{
  "arch": "resnet_bottleneck",
  "model": "self-supervised image encoder",
  "dataset": "photos of arthropod specimens (BIOSCAN-5M)",
  "train_examples": 195000,
  "image_size": 32,
  "crop_scale_min": 0.2,
  "horizontal_flip": true,
  "translate": 0.06,
  "color_jitter": 0.6,
  "cutout": 0.25,
  "method": "vicreg",
  "norm": "groupnorm",
  "hidden_act": "relu",
  "weight_standardization": false,
  "drop_path": 0.1,
  "depths": [6, 6, 6],
  "kernel_size": 3,
  "stem": "deep",
  "avg_pool_shortcut": true,
  "widths": [256, 448, 784],
  "projector_hidden": 1024,
  "projector_out": 512,
  "projector_hidden_layers": 1,
  "init": "torch_default",
  "residual_init": "zero_last",
  "optimizer": "muon",
  "muon_scale": "original",
  "learning_rate": 0.027,
  "momentum": 0.85,
  "nesterov": true,
  "orthogonalizer": "newton_schulz_5",
  "adamw_lr_other_params": 0.0028,
  "max_grad_norm": 1.0,
  "max_steps": 6200,
  "batch_size": 64,
  "epochs": 2.0,
  "lr_schedule": "cosine",
  "final_lr_fraction": 0,
  "warmup_steps": 120,
  "weight_decay": 0.05,
  "adamw_weight_decay_other_params": 0
}
Rows from block 10 of a small self-supervised image encoder, named by matrix and row number. Rows with one number belong to one channel. Each number is 128 + 32 x the weight over its row's rms, rounded and kept within 0 to 255. All counts start at 0. Numbers have three digits each.
After each channel's rows are labels from the 100 images, of 14976, where the channel reaches its highest value: "top examples" is what is common among them. Only what is clearly more common there than usual is listed. The data: photos of arthropod specimens (BIOSCAN-5M). In brackets: how many of the 100.
# convs1: 3x3 conv (model.blocks.10.convs.1.weight, 112x112x3x3, each kernel summed), inputs 0-111
# convs2: expand pointwise conv (model.blocks.10.convs.2.weight, 448x112x1x1, transposed), outputs 0-149

convs1.39:194107141170177109157138068153137167232131226156152230175171161149151147161100114166068101148167164129115093100154130155095124123133100085111132154085104117086109109127115113093134136116081119169135130142100095132154130114115122112133144126140132096110147121161079119092133093108126148164033161131089099132092114125151100142120115129124
convs2.39:142121147119103185095127119123165093101142161178113148115116128054136084117132115128116141134089116116108074130115128104131214121175147144121145157062033119139138124239074108133112127127125118120138127128116132167086131124128106132153120099073124165118110084034155222119181131133111130049144028137131121112117132140133113130144128133138037129138146172120097194155104131150106137101165098195129125116124150143246132130142139088061132188120145148160053
top examples: order Hymenoptera (70)

convs1.72:093141096166101053143152137254113143091184173125136102109128173171136134096154186136114030100146172115101139125141152157134099158123146106094136094111115094132119110141150132106146122094150104104126166178096123115108147123116102139124127084133069125056086116085105140139156155101125089127070138159114102076102120119111131152067062122133
convs2.72:107119131126171139188118131127145146087079023187138085116100121115107162126230121119143138123121121120136082131153130086122121091116190130139103067102105138177213047136217108144106137135124132146145118125091122131075117116130119012127112123211124087100134120168163111121070122127157137138122051121125146130137125144134142130093128126123115135137121120165145146125163128164138127182143168201135080167138133101142131131126061204080113118164106180103153
top examples: order Hymenoptera (43)

convs1.71:070091174147145056082173063121127141144121130148126099165139108191145148137162156206108106164143091090117101136143125082121128082144130079154112158117132141123155121116161129101122136109093155127127197090099045122144170118165143108098057129158117148051120149156073112049080098117131144108077110149140126165109119107149094104147132112171
convs2.71:057127089129134095128133143130124197079145165146107145128109107154118113131177132125106127133071107172160095125140122173091095111066104127140118143195151121081145124123080098112137107132146130133118128129145122100172122111128139186255091146129119113130173137162122102111126132128168129096154159116126123114147124125134117117070129127130162048128146146135128136069148124142108130132165120166101183118148119134144126125112255000205111190105142125177132
top examples: order Hymenoptera (52)

convs1.69:084125134149114124107140159121143078101136059154122103102127139066095100081077104147203140127222125130166102141093123107139104103112134116142121110186091130110124077169147108143143167114203112056125119095226111117128165110132138095122131110095108119100109121106117119088134173117168091110212098092148139132160116106110126129125041122134
convs2.69:086128107126129189123080061123196088142202207138184117133062093150131016125175130135128136129117077089125135125103142117106242153127106131099160122095036141128157134189041099123125130130132133144122145125131133205133127148122121072014103114122124133100090135107172097116146122126109126030083059124127127118120128123130120118049126137120086078111133120133175119163151126138119119185150224074195145178097122121082123124141084071155120135090138143112068
top examples: order Hymenoptera (62)

convs1.51:074114115122117038107166160130160147255158111174144135133153109116123071130106097115196127150162131115090161097164100133139141121136109090120118121172105119151145139136171108138184159109193134097129101068114120131081126126126115125113096104106111164102113114139151129091145196184200111101171112095132117118120122127119085149130084117120
convs2.51:193137124127129164120116103128133161073139147202163105135085127115089115131139132127117139130067151093052133129177133122156151111186150128124151045071126116144164076150089128138154119115119135120157121133094143119164134131134136176141123128133141149123141086213184081154164135131143153047119078130132141140120134142133127130158135149126073096115116122113129095176101116130107102164102085123191130110137106112144112115127137130196135120121122141179165
top examples: order Hymenoptera (41)

convs1.5:146124106106133130133194139071209164113103137214111165140103111098088096105067133091201151103115079149095076121159127124087133138131167094126104156101121122124126105131121128075091139112109132099119084138108081133128131119135161157143114157126125148088132141183080102130112197135097062095151100149106112152140174152226101132158201132136
convs2.5:112131170135134165110098101137149104156094087134044059138045166125154084131187138146111115133112152211133251136076138109132161215148143138102106195106149123149119129177153125137135115129127122116142132131112120044132128120132130158151135106180136106138121117118140196099144139130085144255142129109128114085167125144133141125161133128130039220126120191136124160255135126127135137176118159122061171192151121149103132134156135103116123141142124141105132
top examples: class Arachnida (32); order Trombidiformes (29)

convs1.92:100120137157155109079118238156144142179233124056121113129091133149135138155145089123117086131156066128161083130109074118071154134101115118126124129083065101128102092093092134070128116137107119076118178093139110125127101103150111161118102109168129118077087104107097165051165150106133142125103102081131145176124125121103167119159113140128
convs2.92:122121137119126079138181104115139124170155197080155187119153129072126141122136120118145121127185160216148118130136134090151124123134141122152152124155125147066210116112070216136117150145126127141119133128133128136180121122121115114068151096106131122116066153171221098127107121124146106092199081091122122101113125123127131129123122109124175095129135130129110077120153133146144128213151082162151226042129156146162132131162136134083137089086116130123092
top examples: order Hymenoptera (46)

convs1.15:062088154153113075184143089087132153132096137108167147178157147113162110129146122110158091171148139127162105116126132142123158126154108100102145165079106080110094120104098075170106062099147091248100150155119094140168082104100130109156078160133137120134111114154138125157093181099109167206163074122100145089122097178152153134122165144126
convs2.15:099125055122129055067082143124070094149073075144076189120178128102141062130138119131080109125125122117050133119105146083129174118132109109138133198089126123057123162150105115149180160088123128122138124133193088128137127128128138175091189147100131089156198112050166172135149135123069097189107129155132104147116128134145098127117129163128196071152130132163090138138098145130143133101137128160163183124183145171139144143134132125062136081208093123121114
top examples: class Arachnida (39); order Trombidiformes (30)