Rows from block 8 of a small self-supervised image encoder, named by matrix and row number. Rows with one number belong to one channel. Each number is 128 + 24 x the weight over its row's rms, rounded and kept within 0 to 255. All counts start at 0. Numbers have three digits each. After the name is the row's rms in percent of the matrix's.
After each channel's rows are labels from the 100 images, of 14976, where the channel reaches its highest value: "strongest on" is what is common among them. Only what is clearly more common there than usual is listed. The data: photos of arthropod specimens (BIOSCAN-5M). In brackets: how many of the 100.
# convs1: 3x3 conv (model.blocks.8.convs.1.weight, 112x112x3x3, each kernel summed), inputs 0-111
# convs2: expand pointwise conv (model.blocks.8.convs.2.weight, 448x112x1x1, transposed), outputs 0-149

convs1.82 183:114175130169175150137167150085107099128135137070114066117109105099126140127130137118131125116118114152066132124117159129138066124143129170137124131130139118158123114137095172119166120158146159142073125123122128137125133143129145123130117133136146143098155128107125147124136098134092184102119067123098119098113099131112114138154162142136
convs2.82 148:130131139124115255153179092142138132126128158123159126120093127123141108129141137130133129128119130101172212130125138128135125129137130132086134154096180132134141138134123144131126130125129130149137076129162127115145126129127148127120112130126147136175125113130163131118119127128132197066151136118131120145119130149133125128144128130123069080141127138128144068132121078122145138106124104156126145128128121129135124125159130127117128095133128136131114
strongest on: class Arachnida (34); order Trombidiformes (28)

convs1.39 131:149093121108120124131138141111112133153094084111116128108136126127100103113062077125114138130110127112141172123138154173142165115114093127122130089149153166138188159161131130138176177152150132117130141126133145115121153089126124122173132131094151181139141098134126121146118151112130165127155126108105120147118109138147119151164159150188
convs2.39 108:125120126129116168194142128115119142143185144166138118121106154116136121122161127129132124130089127154169105130137111070131141112140178133124145114077127146126115141106075149146123149128133133184125150133136137107186130127134160102166117166119112129117118164070101131133112119126137151124132131116127124107112084170140123126140123127106121129175155039125141153162114152137148126123142116143188140138148132137012143143153152142157141143188123145118158
strongest on: order Hymenoptera (45)

convs1.0 088:118144131146156125140222096067142111127071142201152099126111115120111124141127163136137087140158161132133146134135139129130143119109150141143111180171096120126111116101161167124153110168155110155088152108136125116139151123132131157107108126139153081135119121159125136122109129098125150129092107129116149115116109131105127131109105126153
convs2.0 085:127116148125122170122160112111130113125212094138129150105084131115116164119078112126124136132221145147154047131156148121126099112101084131092139133157170135132139112146146133141155127130127123087133103124134108130097120133122128177127164127114111121133148115117093146131127127124089134161091101130123118138119113132099120124134114125094167158132152130126129130127140074130129142200113136105148207123124125109167124124132088137137110162165128109112040
strongest on: class Arachnida (25)

convs1.18 109:144128153118114129146103131116057060111135142104103092082105118143129148148077078136101171115116156138126115135136124094111181132134090153112117101134087113159133095170130126124128139143169125166118146130121165108124094130178167124117134130128132119126126105123122109124102170157112107126123094126133120143088173098125127136154129110135
convs2.18 099:133128118133122136107119167111140115095117137130092125157120135126132159129093136134126130134216078106093097128145138105129098125171116128136157136129139126156152129191147154119111102119121126000122190119126119135077120125122139148118117115116122156176113132057084169117104114121108140094090166115118143122126101100143095122119121126116142187103155121142137137134099135133128143132118119108126110134123127151095133133131111099136122170087134127127168
strongest on: class Arachnida (32); order Trombidiformes (26)

convs1.87 077:127076135108128134118095149105124113151161133100109116153087104173147163121132119130112126096114124110058147116098152063134106126133147137082146129117125104149103128126140158167125172127149149128144134150149128148140179134127125113122141149142108118101116130138129093134096132078135107106108074106172132119115154078133172123142127122087
convs2.87 122:127134115125131105079099125131132116091124150169101106127157099138109061127125129141130131125083120126145195128112109170124132115107101125157162115107123135140129133147144129118080118131124126158109163122132119136159125119122110160125137132122150106192146121103132120121116128129146084168128127122123160112135222128165138129098126131136170089141129157116108135123073137114133104108071124082090077122110117105137118118144123126112128142161148124158141
strongest on: order Hymenoptera (51)

convs1.54 096:127149133117114150163092086116147127140097120130161141149129153120130131143133139141138128104139178136112064138129142104132129101132113137156126194132129081111059122104122131128136114144118101161126138139130125117104086162125121119126132152150144104112117085146136150106172136084143173159131128137087129095130109088064123120086101150157
convs2.54 097:130132117128157129131109120166127118114015099146086141128119095128130165133203126131116127120151137132063140125103119117120107126102123129138171142162143119139133128116180103106111121133134130137135108131107131111128130136133116074158080149072122129112230127112133114118147134126132154183080125179130114133133125139128168127127141128138157131118130119112132169148178096127131137137107149161135067113117131164138129128115108146108110098140131151124092
strongest on: order Hymenoptera (44)

convs1.20 080:150164168152156156117123192169113136105134106073143122118129148150135152140135135142097116140154141103121101121134161133143118122142089163167155124133082136129154106142116077109125107084139132158150121157119112094094064121134125095130125131111117092136141127156140136145122142077137134096146113133095138119114127139176104150186126107139
convs2.20 095:130148135130146117168069097108115142162174099101113108126168137128131109127052122125124118131191123114116093124126103100123125129103133125147146120089136118134129123155071125119128151133131139124163138134072128126135134127133098169145128127135135141085148119104150157144125152133098056099064071119130099106233143106161120132127119131125145138111113093125120099176120120111093088134085106160130111113118103127014118117120142118187135148146141107102123
strongest on: class Arachnida (35); order Trombidiformes (32)

convs1.89 121:135108113143138137160177062127171152137089129167125108131126119101132106131113096146119090129178150139146110137128128143137144117112105089164144113124122129081120099125180132138091115119125154118108109138119151137130153109130134133121126133180118159153099117135120146118107157141132119151162183133131142132130111121079158132069127162198
convs2.89 106:126112154119100157161080143133127143146071163192142145109091132118128144128160131130125128117146120150121124126145105192128115116160134127107131145100129121125136119088088136129096137119120130128118118123097135104151128119128114174127123128115157125027183126135148128121108131126148197185160140105127123129098103122105128124120128129118137040149149096142141119124109133128134136099109142160116241127121127092147126126152094132116130121101154143138145
strongest on: order Hymenoptera (57)

convs1.97 100:120109133120122141123147166163097124146099127129109095127092111148127141143152130105129139138174127135154134129126132109127105126134124141077126129129133142144121134134127118141072137089101165140104130153132148119123123137122117117085148114068094078113142136131152125136114148119107133113133069134123129118137125114098199176173202189091
convs2.97 102:132125107130108056105136138138123122129104097221114072136238124138123082133152148137128119127133114111152044130130133096133084132097103127146136126139154126147129139207119140124141124123123127090107102129074121118035118123126100115154096123139124153196139097135114079135155123135178057094109178153128146124123144144128120135155139138160070168133139121144128105104133170137121138093134149129111105137144142110040134135145142141114134126129121140142162
strongest on: order Hymenoptera (47)

convs1.13 108:132128156121145146190121173118117124145151153106112108138125173136140076110127138130128138119103099115122128121128140145112116113108152124104123105145099103121082062110156149113157190139131098136132114155117100135124148119124136100140132149151123107176152104108129090082120163146125113114146112077119087132124137106107093077104093082133
convs2.13 103:112105124118092122123109126120172118164071084123136116111056128119107166129121112109137129132126112114095254129109138092135129128129170126148084123157139128115142118118106105124141132116126125150134174129191129103118123127122095130168146103146121116207167098152081152123130121127116155167105042110123169122110114091114151127111126127111132133098143050139125164116123146124142107104150100099141068115122125112135126126123107142146129165055139142085126
strongest on: order Hymenoptera (45)